Weights of a small class-conditioned image diffusion model.
Model: norm layernorm, moe top_k.
Training: adamw at rate 0.0025, batches of 128.
Data: trained on photos of plants, animals and fungi (iNaturalist), 77898 training examples, 43.1 epochs.
Rows from block 4 of a small class-conditioned image diffusion model, named by matrix and row number. Rows with one number belong to one neuron. Each number is 500 + 50 x the weight over its row's rms, rounded and kept within 0 to 999. All counts start at 0. Numbers have three digits each.
After each neuron's rows are labels from the 100 images, of 14976 (inputs lightly noised), where the neuron reaches its highest value: "responds to" is what is common among them. Only what is clearly more common there than usual is listed. The data: photos of plants, animals and fungi (iNaturalist).
# fc1: MLP up (model.blocks.4.mlp.fc1.weight, 512x128), inputs 0-127
# fc2: MLP down (model.blocks.4.mlp.fc2.weight, 128x512, transposed), outputs 0-127

fc1.48:460563401508491463495558463508488491538502547570487481431535543473526490504416505490540490650479499480566468483440499504456487410539465567476496534536499454557467498497524437533548483471481357486488461495491483452479430508497432512395391509507507413519501511513509499454297524413566487500437478499493467483445539492533484476500503489486599541482518447618396470501617488592519498508561
fc2.48:493523437471511510556565486519464500489497506508489503504501513498561468498504480516519508501500528482514499387514497486558585506500500530496501499503491501364463499503615550510494508480544402487498483519500501499517494500465397494499469450500501519514500485479494497520133357515540416505619517499505502501521501554501521468501406553506504477502501485499457502504550467512493515428499
responds to: class Aves; phylum Chordata; order Accipitriformes; family: Accipitridae

fc1.326:547500504492504506395445502495639500502620477500489469496530538509630491423472538440580493480486493475455511526459457545570522500528484503422472529470536462499505466519441545484464457484581467498499497501502532493473477498457458527498492482512505419498570502578541525383489498463458593454506487454526500475369598480475501450523341564383548412451364488530510568602511451524487537478489
fc2.326:554497501464610499506611499497441397512498513573503465381488499502515529495494501529500501517517495473514496482500492519616459487489501500497500564499523495405471502500619475515485511541511478568447500503509511498478497499509571480322474445498582513497499459479527503476505454492527480430651505443601533507519471547574557586482439443540485631500613502486479360447593507587498516466494
responds to: phylum Arthropoda; class Insecta

fc1.374:468517499477444519525566440508550503520544511497627393571548569508521432507471466451426503490481468555458540524507401536456501482442477523438495486392520508524577438518449411528455515457563474499511531535474477508523417531469526581509515372468507496531688492527494514536508447467444446524493483616473510456467567441455447458591453504579484458437494477592473439483515507423452520497414
fc2.374:462506482475581399502505513504597491508504543500478493495542436537464425446496511491524505488505474512552486510551370433421518620498517498485520536556518589491523440528491499583469445508476464632495554465502510545478491496564516554507501651505549480508489402517470500459506416505497498499590522632483516467502501578477643413480500579498552498544478462480578490513497478628383499501511
responds to: phylum Arthropoda; class Insecta; order Lepidoptera

fc1.218:498480479518395487487521494481454537530378469519522491468493481461500536542500485567514498523520472426558476526426440576510428381494504525479423504373460556513472426483538559433513500516490483372711496409504565534493545402445512492500511537489500508426493409486497506421500432504489487460512511532468429480485586411502442510498394427519527516538537485501447516449519476494465409474467
fc2.218:619510486461590499486398501395475496431577509542393485539480494518454504510494520488536502494507505467478496415484504444499505498498452509502473402549503470492497502552502455499410506500491506498360641591499503490572481537545587479500500403519495365584491498445514498619522505481503514510552539496563491503535582494505501428526503411498534498507523396495542473639506508524525631498494
responds to: phylum Arthropoda; class Insecta

fc1.25:461501500463441486497502470499416472488476497530504361509503516447493439501497486491459502516503457555484466457501386512512448577512508490322470500475496551509392406500435564418526485517489510507452561502491484566439463481504486587526503635521452501554613550521504489448515525505499610483491495500566495394376514514473460446497499505382456397508392532520434450529538455480494557512488
fc2.25:503503471426506508503492497457499506541552517527500537454510493529498508461514499507502496482536462472769462511586503360544507504473440535419499499509497513483554379545513449464503502525507594648642480501485506500414445498502450638501506447587481503534460492499541501505493421506496494485541489499447512501498503494553547443499498508408459567414490571459503507459473513491444497505554
responds to: phylum Arthropoda; class Insecta

fc1.98:503514421432459553471501502475465509556493465517485441480577550547544574470473529570507588512509475465491539569382504430517454403516601495501352439444536523497505457573560501503607459452524448488447502498428517501462462504530572483508531583468492548496467478485494496559503589489430355492468482615454517512447463416529459493502519503545627573463492502486565387462502484531476558521478
fc2.98:497502579472502407507423538499506477505496491426544501499480601492495471564453477488511497518400508409570496448599500587534499489501424514502735508480437497499515456458501500539465498535503499510521476524520492502524498474541497502503496516505529503598503506547502434485534417505469730504629508503487525476515583514504503501501514516503480555497507579514512615576485481564440466455487
responds to: phylum Arthropoda; class Insecta

fc1.273:441458445503527568452461450566433470432518500545526582465559498501501497496494464525524483562584388568516418503501608473495483569594691492520457552499491502500588495495494526494535513346493481497482478501584401468501582493435499494499458477524505477495500452452514524500501469458491556441510393604571491409500496493418478383478493490522474530509369482506444511497533504504496461488524
fc2.273:468495504505509491581495565500516499539481515499471327548360504452500503499493636483487457553381545508494544499502491501568491499508484494486497486502497507505533498479495442535443499737610467507499478493367511504502499517535503462500512500485596505504502510539498517480497534502507478498475483526507460650493522499602500420551458512482486501499515500529529494346514590502499480418496
responds to: class Aves

fc1.385:478495507545505444537478461534497508506552496512415584537492474529506423492442497606512517399597465533451493590544525465475575496501519442465478639510490333499504505501358464459583488499436516427487550513463515471549548572505411515498523487588545499572499510525469519516492487486513634491442541592546513384522505525475403498483513439489475492503404455546501499499514454490609493498510
fc2.385:475470521494503499498523509501531499453460339535513499535515491495505499498507499565503623490501502499498546396501488428607377525500505487494500503542499471496459535538501476498325503468446498599623484514491510462497454503484609491497467445504504420577448496392436521497499499491522490496547433470533505537420572458506520496498502563491548493533591500504501427360500520355504607537496
responds to: class Aves; order Passeriformes

fc1.125:500458502521499453487522562512561499538503392591518501495514521463580552390587487434496476527506436534512507500579479503437494465428483515377478499447500606498480444476460510507487545474583449497542498511499501437510358510500474514473496564579610503501671485503500492530491527507406495481496443570485477418513585471489367493499594575505443477427421466519541419479503457498489530503454
fc2.125:440494494520464502495497527497499495490498490421498501544506488522499542515501505533486500529504615474521454489464495509531490498611502576611498493534487364485552507501527499504445486518484465443485500501512504410483587496471463438498519500492458466502254512568544501496497561453521536504487508366465498540417458462518511539520292429496443540510603482458501633476502494519502503515503
responds to: phylum Arthropoda; class Insecta

fc1.409:516425471478415500488478427543502507548486548540486428476417502533589528483519438513566525533499391530487521499449454448482525467453528502471447491441510525493583504560561493470500438378459442500475438497566493498528487661656471553482525485593512495511499468462444451496597501496453452497493457690575556442519507465438489473474410489499562554457502500500456525500505494477494576427528
fc2.409:628501465501548458500501482545512501522497491500488513500507506461505500498613505516508470482493414498498549529514493694485523507503418536532527485502538488507484486451474486501488521542490492467436500531439460498499551422545489524497517458505490501496504522513555496514482509547525423577408508520498396496501539500515562496510450515580490550485499718499417497495500487725508497343495
responds to: phylum Arthropoda; class Insecta; order Lepidoptera