config.yaml
model: "class-conditioned image diffusion model"
dataset: "photos of plants, animals and fungi (iNaturalist)"
train_examples: 77898
image_size: 32
horizontal_flip: true
conditioning: "class"
arch: "uvit"
objective: "epsilon"
cond_dim: 256
targets: ["species"]
num_classes: 646
cond_dropout: 0.1
norm: "layernorm"
norm_position: "sandwich"
hidden_act: "gelu"
mlp_ratio: 4
head_dim: 32
fused_qkv: false
qk_norm: false
parallel_block: false
inner_norm: false
moe: "top_k"
drop_path: 0.15
num_experts: 32
moe_every: 2
expert_mlp_ratio: 1
experts_per_token: 1
shared_expert: false
patch_size: [4, 4]
layers: 8
width: 128
positions: "sincos"
optimizer: "adamw"
learning_rate: 0.0025
beta1: 0.9
beta2: 0.999
eps: 1e-08
max_grad_norm: 3.0
l1_shrink: 0.01
max_steps: 26200
batch_size: 128
epochs: 43.1
lr_schedule: "wsd"
decay_fraction: 0.4
final_lr_fraction: 0.1
warmup_steps: 520
weight_decay: 0.05
Rows from block 2 of a small class-conditioned image diffusion model, named by matrix and row number. Rows with one number belong to one neuron. Each number is 500 + 50 x the weight over its row's rms, rounded and kept within 0 to 999. All counts start at 0. Numbers have three digits each.
After each neuron's rows are labels from the 100 images, of 14976 (inputs lightly noised), where the neuron reaches its highest value: "top examples" is what is common among them. Only what is clearly more common there than usual is listed. The data: photos of plants, animals and fungi (iNaturalist).
# fc1: MLP up (model.blocks.2.mlp.fc1.weight, 512x128), inputs 0-63
# fc2: MLP down (model.blocks.2.mlp.fc2.weight, 128x512, transposed), outputs 0-63

fc1.200:478504509474497502527540498512516499539505558446495504504502517482512486472513494523538483500517488556400653386465491357505492497497524547553482481501504500481469173502552502496494500484453481
fc2.200:512480473505500495498495501504515500495483521387495523499556501506497490522471502501551500510499502501476499535470515498495498429607429493611488481645501411395477187525490499578516492492552472
top examples: class Insecta

fc1.387:498538486498495410504505461663550529511485502498465557463507500510507685485574494488497512498573547446560468502397526501399440535555486462379497476547501558489599454500503526496517453504472492
fc2.387:519513556483500395527485572500505503432546351484471501506422443492465507568550443440499485506500579421492492537420529495473503510538529515606450427489493459500441504473626628507569501479495498
top examples: order Lepidoptera

fc1.343:359662461477518456432498501493502489534456504467511499473475528461550531438492471498501462538508581519446417470565510450494457524499504518507455473438503529473477621484503553498489557475502520
fc2.343:576289489511530493492512507492570502467563499519388520501498501543442498432505518440498522523495462484559534267507579497540491495475535458493510508496501521578504360486555499450499458521476501
top examples: class Insecta; phylum Arthropoda; family: Nymphalidae; order Coleoptera

fc1.314:478494515461496433365523523508487440514503559530509491456487508509499511505514536561517549646521532501504499417510499509405498458568537541503573507596575513423399502478504463541419461461462529
fc2.314:493528572475515499501489388517456488496561566489497516436423496499516523501596546498507581512499591447497518318497492562414501477535502506501565519611512447501501515464468495527483496481564378
top examples: order Anseriformes; family: Anatidae

fc1.140:649200716490488496497515513456404514464506494484485502491497502504503497545616509672489500532494408505591580412490519526502490502500522594506499486501488500505511470482532491496510511500496506
fc2.140:494385555498490550591485714617506516501497423577530487506510469496580503502490506521505500500513457448604494420586508517494515499485440494500511499499499496459428498496497535535621500457547501
top examples: phylum Tracheophyta; kingdom Plantae

fc1.206:517541455490534500499489448429541505433627493483454654559469524549512459448446501491484531495477500495524444526457577522552385623507511455549502518453479575505538499497482538503500440569408490
fc2.206:499478497517502463514463487434405505504441450499569505502511508493557536489496474511489504503527508464561394494515528512468476424582454431497496536497498575502452489500378513557505522463586499
top examples: class Insecta; phylum Arthropoda

fc1.336:478504499496454512521499494458579500503615619503499445498523500637501490294520510496519499504458500498544501507476570457501552501503499495525498501463490560503590485502489478344515468471451502
fc2.336:486499537505501449514509510464574514454532398410478501463514540585514498335603492440498482504495509491550343501481503522499554466551483491645471543501501485506469509536503570396418516463498433
top examples: phylum Arthropoda; class Insecta

fc1.357:495521493481494525504503475510463502515506486583504544515487579486526561496467491494477483503477509502441466498497524526492464598510478591423484453460488548512407654518528539508470512534483543
fc2.357:556433447596530507500503506481420500490492502503475506456492500492496496502484498582418497514501524362586437396554556579514493512477430440496494527643518498494505572518614501431511487513521504
top examples: phylum Arthropoda; class Insecta; order Lepidoptera

fc1.73:477504505622510545470493517505523446507501510425482503507362511430514545443511490510497544503530504541513487496416559459520486536513578501477389376497547512557492498489513499524490429541615509
fc2.73:477501501457562492420521508526503595560316562655499491459493499486452558538488497496494492435461503575472504503497440499507482457444450548504546466479468479412496506505503548495503472532376502
top examples: order Passeriformes

fc1.294:490513492506494498499551619481594503557561641422478421499517560443523514500580536570399500479422502501505513555530525467469604600531512506488518475458499520499479489494463466450533466515483500
fc2.294:502497510496482523513494594491569497466540511502560437481532181499492472473507500500481493496487520438516516478463478501590468467505474517414516587515506556502508498475570521431499476492566510
top examples: order Passeriformes

fc1.192:500521501529501505501444500374501497507627544494500462536474707500500497454436584498546534501431512524453524441509503432531508559499477582500443502505493430499516500500471503610491510482479501
fc2.192:525505503485478554530487576523610482500515482509518517583494195482528498526500504383507494468487540407606500504492496529534444478569499508505500518542503513496568494510589507496557501427519499
top examples: order Passeriformes

fc1.185:487490467520523495445529470452538456508597559512454665500506498531581511389526524501524544513512495505585448520459671445512488517430491549604524534479496584468551547498501481447472503587405499
fc2.185:485511538548489525400499523622463508562406591480574462503490488445501536585499466585499441486452510572460553440614389491480496544507502544508482454617520462456529480439516475542505496478494499
top examples: class Insecta; phylum Arthropoda; order Lepidoptera

fc1.399:470553484574480450478634513481535380552502502503509494471486499491568527506500496475495500518555558501540513495442510499492490500537510529500601486573428481498437511478528426507464521466530630
fc2.399:495497448592500504479541496501399462506500499553500500495503499499419473541589503508500498583503513500538484537500501604504519502521460489509470478467514472430541512504528451570604501500513239
top examples: class Aves; order Accipitriformes

fc1.77:505500504472486496427557567552534518500500537478447454490397534373503491466506523493476542504428497475504517531500493437394481554499466493486504572458458499500472462402497508532492539551397555
fc2.77:455500522541506503441537496498498464528505384542509498494624526625476623648542501426565507458501503510501477517497554428532404546518536498469516455501532524517542499528493493430435476555540509
top examples: class Aves; order Passeriformes

fc1.421:496518459500543496505491493490609536455364352434542534415499662509532603448498439558573567480506497495501550504504489386479387559508469463441519414498503429501565495500457511587486505496430502
fc2.421:479500504499500652502513569498667499506561461497522497466482190513520515531468460456506495497488564403621494501518462501605501493519546521499501504546501478501520500490562547474579503441513477
top examples: class Aves; order Passeriformes

fc1.2:477494509564504552416492517477519505530456525493465517466392515446536578436500480542496518501530495547464511460437536442505493515492564495483365403467550483515469500501503504500505395522532498
fc2.2:508498502502544455474559492475530444523603420535486536489626521668518490517518563478525386497502506492500489324533527521490501534500501501465638445508458491594490505476465483457473589520545500
top examples: order Passeriformes

fc1.439:562577539440420435431348465488459499482507505506488506518508495489521517509596494600497493603496491578662675575523538505498503458524502440508507547463498563454543499486494508508501475502515502
fc2.439:458654572519442378415488473432463501478499495515501492479501506503484503501483504484457513506500493638810802542545545515505510509530524485481478501491496470477509488517500509517502495502535467
top examples: phylum Tracheophyta; kingdom Plantae

fc1.42:531487495464504492470500565484554399549483539563561497443518497505501499517534491546499504538527502493464595435492567500528539519507507481496408475542484491444493525564531385479509491398493472
fc2.42:518492505500498488540506489409505530506502450501570420451507516435469501494587479506686523331568488511477496532492521496524372479472487555496404505502515594504516490497555626467502529496592574
top examples: class Aves; phylum Chordata

fc1.414:531469437473497488476659507497538324543513490504525497477544500505520501502454498425502463432560446450520621494495515496453491517520464479518436492510540499542428511533563462475486543535454686
fc2.414:498499503403499510550676498500499444551528500519505496482499470500484541528519500475496500439505482502505593603478507412554498598505500507563482472502536515308456514479572481480488500505501562
top examples: class Aves; phylum Chordata; order Accipitriformes; family: Accipitridae

fc1.25:407682352499505512499519450550612493558501520478517460507510466486497532499481492318481501474504558500464498496501494392545515521499499412505507509514504528540523552500477458510485500492474502
fc2.25:451701411478501547499457540543439499498496501523553504496500500504508520507528513644500470494492548497461448843473494562404500500432502499500496507486500446449500517529500553499508496501473476
top examples: phylum Chordata; class Aves; order Passeriformes

fc1.255:490515486522498499470545481630516504535378473531537529499536528508508538527534415503483441491621499506502471504504520520470496485524503415482532478487504641520464485486513491409493496503520519
fc2.255:503475418485442498573528509466542501500454499494508568533480224501516501497488455520520538501514491440581482633527444506515503384470515494514475498447493511500492483430579707527554509478563504
top examples: order Passeriformes

fc1.302:498479464578565444444492483484502413468504507514516587512361497576500546504509687549482431516622473518494497506517496499529500501531454445494480494471584486422513509500508476503492428491485504
fc2.302:475501497436468480493456499531536500459519398507524507537460537573521587378493529481581514274470503503477527502474518502499420503523452556500460442473498607520459532499437563494496509510505508
top examples: phylum Chordata; class Aves; order Accipitriformes

fc1.370:502522556501523519498474504487489500500466451486552505412501642468509506499481473414385485566510562519451506435447589568486640563499474534480435597503504633536486500505486516447555445505451507
fc2.370:546504504475457436552478501525508500513469493553530501569503162492493533495441477429495527544508547403533495506488466566504497490512450501499504588494495527503502492463569623438566496502503502
top examples: order Passeriformes

fc1.205:512509500494508457509492497521467553542513485464477489568491497445504509521637468495520495543562501540371556499601495503513497502456515529404500504495501578503409404441509500533470526501517495
fc2.205:503510484504496515424507503472551495425554540574471507505528499549448410461457544463500519520468483468617402555499541475436465468364479507408465504493503505508561518555428464337503480501494518
top examples: phylum Arthropoda; class Insecta; order Lepidoptera

fc1.460:521411447492453305430612527475510463511488549509476546500522497502567493484423512522500497548536381509514560504508453487560505510568499552544464503460593510533472501549592475513502498534413475
fc2.460:489485499567503389503517481485507500488491548483526510456489500511392508499435525511475501495499523533477503313439566571521432499490605589501526560501499506592486504509488423508501500496513505
top examples: phylum Arthropoda; class Insecta

fc1.341:482517469455479536500473519633472501574446459482509507537483514398523614623500491547502499502521505520421606496532452428517498538501506498436497500494494457506476465465542492648484528494530497
fc2.341:532518533494620359528439515503537545486427384416478504519503501472527501520645433500509462500517549504402541468473475491493517424632495550495495500475502502536359468495513672667445513455519499
top examples: class Insecta; phylum Arthropoda; order Lepidoptera

fc1.146:514457442432503425415634526449502272524521496547496507459541508507505581500523501559500463445513500501503539486499564500498512538500465570501500489504557483522501508499500456488445492493500540
fc2.146:503470486405504497427589530532535322513584503495480504484502491497449557512567558511451505464533542496497596486468481485508591506499590550501454438474566491500479472593533496522447477528440521
top examples: phylum Chordata; class Aves; order Accipitriformes; family: Accipitridae

fc1.440:500509471422423499559523559499554292518515522470417523440500534496501524518493426535514494451518467506484501440556642461473501590477524512467490485505483410500536505427533420520481502531514667
fc2.440:505530506488497516503502507548523460480502462496503517502463501549504502487510434507515476465493499482564491062517503495499504500512531505516486498492486531599523497513503500504482553576539551
top examples: phylum Chordata; class Aves; order Passeriformes

fc1.11:553465454636462487482535509475499354508488496500493498487517503499499503498511472585482498561501499503564477500486637518487501477501450511497500500536425527681495508491503488512497576462496514
fc2.11:466495480500502529518495495459524455552491500445501504502634499496502479477521496596501390522529411576523493498501588468459515499499499486427392474371260511499559450499497499523473559552422501
top examples: order Charadriiformes

fc1.258:460530467546597524501503504438552462534490501511581493475494527508577510474394466401629458537564472537528508530566383494501498542498502498518502420491487511497500490398507489479501496445482500
fc2.258:509496551496372495442551482440519507613509642470442518533518485498465501504578555457426529508518506477467469498454595555414408497510522441484532502488519573553500487562397464553499413574508523
top examples: phylum Arthropoda; class Insecta

fc1.75:491494468486545492469497599460504549486530500498557550443487486425501617519436513506518449483545485501489553489460501478396514703514418496517520570456505465499534497478495500449504444460504544
fc2.75:499504515484523490546635457451432480494496477515475503501521498583501530639479500550585468498419508487517510532515499428435561501466440485504476587561502500550491571485497513466516452601491472
top examples: order Passeriformes

fc1.27:474499500455472548507500476512525707507506542500505497501502496475500499444524475497490499571485471501498500495524502383432497555531492511421518499497395527431484503462421475507426514463476517
fc2.27:492500500432553473497573500502500394513497501582483500503452520474366537519453513504509512504485503427509493832421511532520468542479537422519492503540527493367592479499490482501500388500532495
top examples: phylum Chordata; class Aves

fc1.285:552499495506503498475511503497491445498498539483496501475513489500502498524586536513510507585508517509433503662499492502522542511472511464496523516500486500277525501464520403570433505504488506
fc2.285:393502513501443497549415493476522499530471542500492563519537487540577499502518477487560548505402423634447505403547485480504496530397524559496668495531490549500407502505496502431507527395527500
top examples: order Charadriiformes

fc1.468:493493534575536624500409499542538502546523453518526484566509473565596532495486521504430501439502498509543385582509491474480483538540400361512544512569491498503428547476428544493505483473467561
fc2.468:511522370506505478473497449420503508518470570559492548499506498477455506505484500475491499565485497426470521397442458512494480498489559550484510503548559536490551446504477435496478511499503472
top examples: order Lepidoptera

fc1.46:500546392428499434502656499501498428538542517557497508502523514504500522538575485499574495595536500458500577471485500502507562500600480531499414482485563495517499507485504474519479501543462458
fc2.46:499518510619504461493549489541499594448427512479494503497515521511504453490311460510547498382508504495504490307601504448551447484448472551487510545478501504663413541502481548497568546517499512
top examples: phylum Chordata; class Aves; order Charadriiformes

fc1.211:461594505506438578465498491494591525505511497489525502540520499502500500528487503478453502345523516501429508484495513444440496510510534443413558505526479401543474516467423419488500500509467745
fc2.211:501405510580511502500539465499338500496499508549506457485504581516335496495521514609493498474498476599496533474524505526502494525539486621510474533529506418502467484518502489507611499549491330
top examples: class Aves; phylum Chordata; order Accipitriformes; family: Accipitridae

fc1.406:528411556485544576499492517468493499509442519500499507507490476498542512528471501447428496466511478496566528499520560507540503502608501438520525502455495347583565751443423431501516461536498613
fc2.406:498479492558508500541503466481478510518500378532499467496495503492499502442492472385425510513536476532419515507526491602487559534495498504263517515501509521484446550502563647498416573495447509
top examples: phylum Arthropoda; class Insecta; order: Lepidoptera; order Hymenoptera

fc1.49:426665386504522500533594491506458503531515570516528480504505612500579531499449541492514514695506544437511500401461511455493455522503504525477481402513473522477599382485589485560484495486479457
fc2.49:497611527512463460506452616508500499496501511493501478502637450504466500481503514569532502451482576457493475425481552484506395476546501507590478441468504581518502377506534551556421503430537397
top examples: class Insecta; phylum Arthropoda

fc1.351:475502516522504499452501394472488501535499496550509655508516497646597517497470463500464481518561499499503496439500566494503410512493504494587439490484490498486480520500490513461493470318430507
fc2.351:531500499514523490560491467518509452487581614412501498501420509352504479485482505535499525530545511451554473399511498581503513525496525503539557488514533457583497444485362500604500503640554480
top examples: order Passeriformes

fc1.299:489501492457510509443472493494511509460508505485482529472339501553502506499540617521525458483594490535348549507487552496466499473534497484498552418417583469358501468502490587498462449373441507
fc2.299:498501511501500482493464490572593495507509502495531534359543513403500455689500458463374515509407483504499433493478590501505522414471502500484498554537450357457531507498485602545436497571480542
top examples: class Aves

fc1.432:496514504513443576500509434581498503499506348342455500445524545469500555502339537439641498587493502501495506431541456514494532501499504486492504569475497589499479504458411549501642530548494505
fc2.432:566516499489505484507535524476501490495503425493489448473429666471496545499493512487649550553517518506470549414446448578560614490477493431502498520488515537552553504503644488461616491518503596
top examples: order Lepidoptera

fc1.281:494501504431511463497495494535505531544500492516529517569575519500525488517502479512408440497500482469515518495621538426458496509495419494499630529472418500452501496401505518506527609495339553
fc2.281:487500503554578528502530498391567433466613528367450495450429534483503495526471545500490499515581493557504522377487495555457525520469500468488323489541559453601498493626483497597466415417583500
top examples: order Passeriformes

fc1.348:480599475497498495445510495527474495496503541524487533502488518507564539428377505638527543470484594432506408435498568508532431531538523582494495492472493544490524514462492531514494507503561500
fc2.348:528507365509500380438539502697539501474505492500477509488499489519455447497496515506561551412500386503490465471545448455529542559543490426512446607497496499494496646518402500587488498526494496
top examples: phylum Arthropoda; class Insecta; order Lepidoptera

fc1.263:508520552536557480537504503507518492502506500500529510526521520516501498503494505489463501494486552410496540551500459497501505517470539499500502519491503499510522500501519499470545499500568513
fc2.263:501511503484495485505502482486501500546506499503513506476508492503503500503495503498500512503503500479484532622489500497511512477521540494466533550498501470433545507542506493518518480509499488
top examples: phylum Arthropoda; class Insecta

fc1.274:419618406549539455497504482489513472555512494490544517480508518496611520436501494489496500574562510494559458445533534436441521502451508527626517449399495544450566688483594440480428512481518502
fc2.274:575377582493502463493503508436545505492498509523418498505502500494459493524502504498519481500465481485424608275489502556499493606480508496450494488609488494528502288486510512566574476536440436
top examples: class Insecta; phylum Arthropoda; order Lepidoptera; family: Nymphalidae

fc1.442:294400400407458506483403483511484497500500525518478500500492509502504525502600496582532490603500794532473471501501512498497525462503503470483501536470494548492507503477479504529497494503479507
fc2.442:387320341524501460500538496473503503512495498501522498488506496490493486502468498490461501498503937554445452478500512484481498509532494506472500508500512489457527514516517457502518505494515475
top examples: phylum Tracheophyta; kingdom Plantae

fc1.229:517512471492456437500498592586452511538648421526522519498536587549540514506498462472478517501571503463487510559493573473477504506523551448463543488506486478482536494433504484481681469535414498
fc2.229:534496505403491571528479557500514504497509437502498447508494150508554511508479448511425498498496528412499515505504540484582476444509525512506509561485498500498464520470594568493588503477473417
top examples: order Passeriformes

fc1.383:507491501418500434497569566516499388504498519524384479492517489493504497534519417545556364530522505506527493451482500493505619583504481505431564494565511472536508496405495499494520578654509503
fc2.383:499496497484495528504504465481506528525456445620482332409499504424517520511502500426502477315503500472513496504526489498519360504549500531568552487519501560501474499525483490498503517455506503
top examples: class Aves

fc1.187:442543521501511394500501498543570522500510500412515485514500506489504501510621502483502522515498512540501478499491432310501505529439563499632499507389499571536515599499499445500483501475483380
fc2.187:500499514473499553500543500499446500562499501587538500486496501461416545486466501502453508493499496496541444640490451546477498549439494504218504511409515511495562810502539518427431502518439525
top examples: phylum Arthropoda; class Insecta

fc1.50:533464550496545578489463546517579530546508496481535539552521500486600503478496544504500501454499509466493541630540499423501544588529513395510401568448484432568508523440478490528586503585397613
fc2.50:497506498546489458476471500538500526524474525495512496501499548559498456420500471469560414528508490576449504116510421503497630535514500497433534469530512510541415532457502507496513489477491492
top examples: phylum Chordata; class Aves

fc1.277:484529522499525481499492510510615493465510554624447606520504490446500501460491540499514509519505504519486514555447497446552401593510526444499497535500488644475362344506456497436573485499399472
fc2.277:502487479504514428534535494327471500465413497490507630607459515505463483513584505474504537503498499505485490499380449500501509485559623603585480563445509498498473463501450534540584499533498526
top examples: phylum Tracheophyta; kingdom Plantae

fc1.235:484549520520499405500475531603600500514577484495490470508521544505524559448563492553577511517498542504479498533492398408501535534509507546435455500482507646503455348513500536505484523432504410
fc2.235:596390493522481619434519475413385499493495503523510476498465495507513519536421485497463499503496501419530506498502616547473420501501472497445515441511506402540568713402510421488502499527527515
top examples: phylum Arthropoda; class Insecta

fc1.500:410559563510524504399497501499512495514496508503504520520502503509532516482450499523501499530512302338497469542498503505506496508556489505507510503508508502482456500499502496500483494498492498
fc2.500:513527531500524491502452537538512497521413514511512494517518525495502520522373499508524510444485323354471461497471546605502523454445487497452524537482526485516530500476538481490584465499501365
top examples: phylum Arthropoda; class Insecta; order Coleoptera

fc1.459:500499524496498469504556594501589473613507516536409495491389517499499617429436459535500424453438533490497559492633459490462491505426501522490500436553495483479511543529459500502572418492567527
fc2.459:503499507498528515529508452399450534532579530489505436465376502507538511446588474545486492556479485508445564553506413484455481371499510469488490493508502518498470525580461506466490520546529528
top examples: class Aves

fc1.232:488515533512490370499568519556511510515502546400499503551539597466512593499580567518479488495497519495500486515410540492384495536542442381409472447506528484541566498458365523543529470467449517
fc2.232:523522583453496522499548531601504500482574472474522500494515220498485459520446496497498474500447597361545497509455618486533502503557461492485478500554491517500531496501518628482545449468517471
top examples: order Passeriformes

fc1.108:396732296498471567460498495489510499558489506478508519541498436493497474563636495527490469482583604487471476389490506503513497496478483444496468553515512403458501550500487422521506500540428634
fc2.108:507496425418500452542613498492602501483512497437466496502510540501485490492362505500513552458552486490569498356492520386618496491535516535529527503583473513492531567482466490494496502501551495
top examples: phylum Chordata; class Aves; order Passeriformes

fc1.15:455700382525505501465499518509519499539502522500491541522502599491598511451498498530531484522499554522326450501499490483467497533502503503429471485502507555565499300515546593519496527484432492
fc2.15:559255527547499519507509447409493499531489500552501496489502504494576480413495480473469514524488401532602518404496513490497501500485510474377542523428506499583507751420500469414418506497504509
top examples: phylum Tracheophyta; kingdom Plantae

fc1.264:471542489502496462495497502475500447483509523506422592523479566445527494465520539543490504525505542489503487515377592491450378612471534539540483448497477500464365570496467598510557524548371506
fc2.264:498450481502477557400466495631451500612487520477590414493515496547498558591500465500500465494503499517584524400566416485501516439472449519593537477517498456499531397499608480496433510501489510
top examples: class Insecta; phylum Arthropoda; order Lepidoptera

fc1.402:496501491537482476499440470484534507499533528504496590572500539495499494517534498514491509526517490518466504547465499502435474602494559558521476494501488547501242441481492606473554522498454484
fc2.402:500495503546393525436546496576392497568499539501577403554500499527501583534439499498496513486502503476513446548571508492496499436418441503488517461526513343538675573507498388499468515501502517
top examples: phylum Arthropoda

fc1.415:453499490498521475458476507521545489480552521486509575544339502514519512510504638498483453426590471534490512498460493486520512499567455466472376506413663476412535503456499504483498485504424626
fc2.415:484494482528514499562541477492487433499500506419502452411665500283463449604509377496443573533508499490479585487487489485502491539499539494482544518544367502498581506544505455479527558506531511
top examples: class Aves; phylum Chordata

fc1.222:499513551516447458487558442512549519535571497544433495448494562515566539410498408591640376588490511477542474404455503385430562535501551531477512509522491568496518479498502521524421497513506473
fc2.222:495498464476471535441500486473522500588655472495495497508510453500443504499543511488552675382546494524446523497499533609551524498519479507479422450509494502498582444455473521531450522500485522
top examples: phylum Arthropoda; class Insecta

fc1.485:914507474466486535510442511545492487502503520503506501496501504506500504525592493587504493596494546605444381407475459496486504473536493457504505513495510539548509495491482476526500496513484504
fc2.485:933510512567522500517505502504506509510481499496489501493484500482486503505484492482491500502490369506377368337496510460501490484548491490485514494512500511463538504514487471497523513495496497
top examples: order Charadriiformes

fc1.506:501501499521568509546492481425516438520513504570646518500484553527544521503538433541499499482542482546460533487566636432501500530495506524512448419584479474444502555598544490453511458469463562
fc2.506:513508509519510501501507501505505460444504477479279501506592499489495520496466616519388482502501492497563428419491432507443544488434523466502593514466519525500500451354518460526537529576492490
top examples: class Aves

fc1.39:470587443501502388397551496527523517545481565509483526500496527507515503459405474572483504695527542431481470423469497490500433505502524549455518486444488560534541418486565522529506493498521455
fc2.39:491504424475502476587601498561500500492497486403500457486505504508557502530421500442563500597508496432601526486482506537497502455473399491469512366613479600513502491469523472510467511448515623
top examples: phylum Arthropoda; class Insecta

fc1.194:569513512547442508505526518535533507499519446498507502536542571496566501501478438565489490337502511422534403465497506459508437568441474449498452460500548595361451480488520536482548623464515524
fc2.194:567482443476503512509498543476543503541490451535494514502522504515489487514489487585347491545497453443545453477588530503505495549419498479541518582565690496445445499491551480530475528498454547
top examples: phylum Arthropoda; class Insecta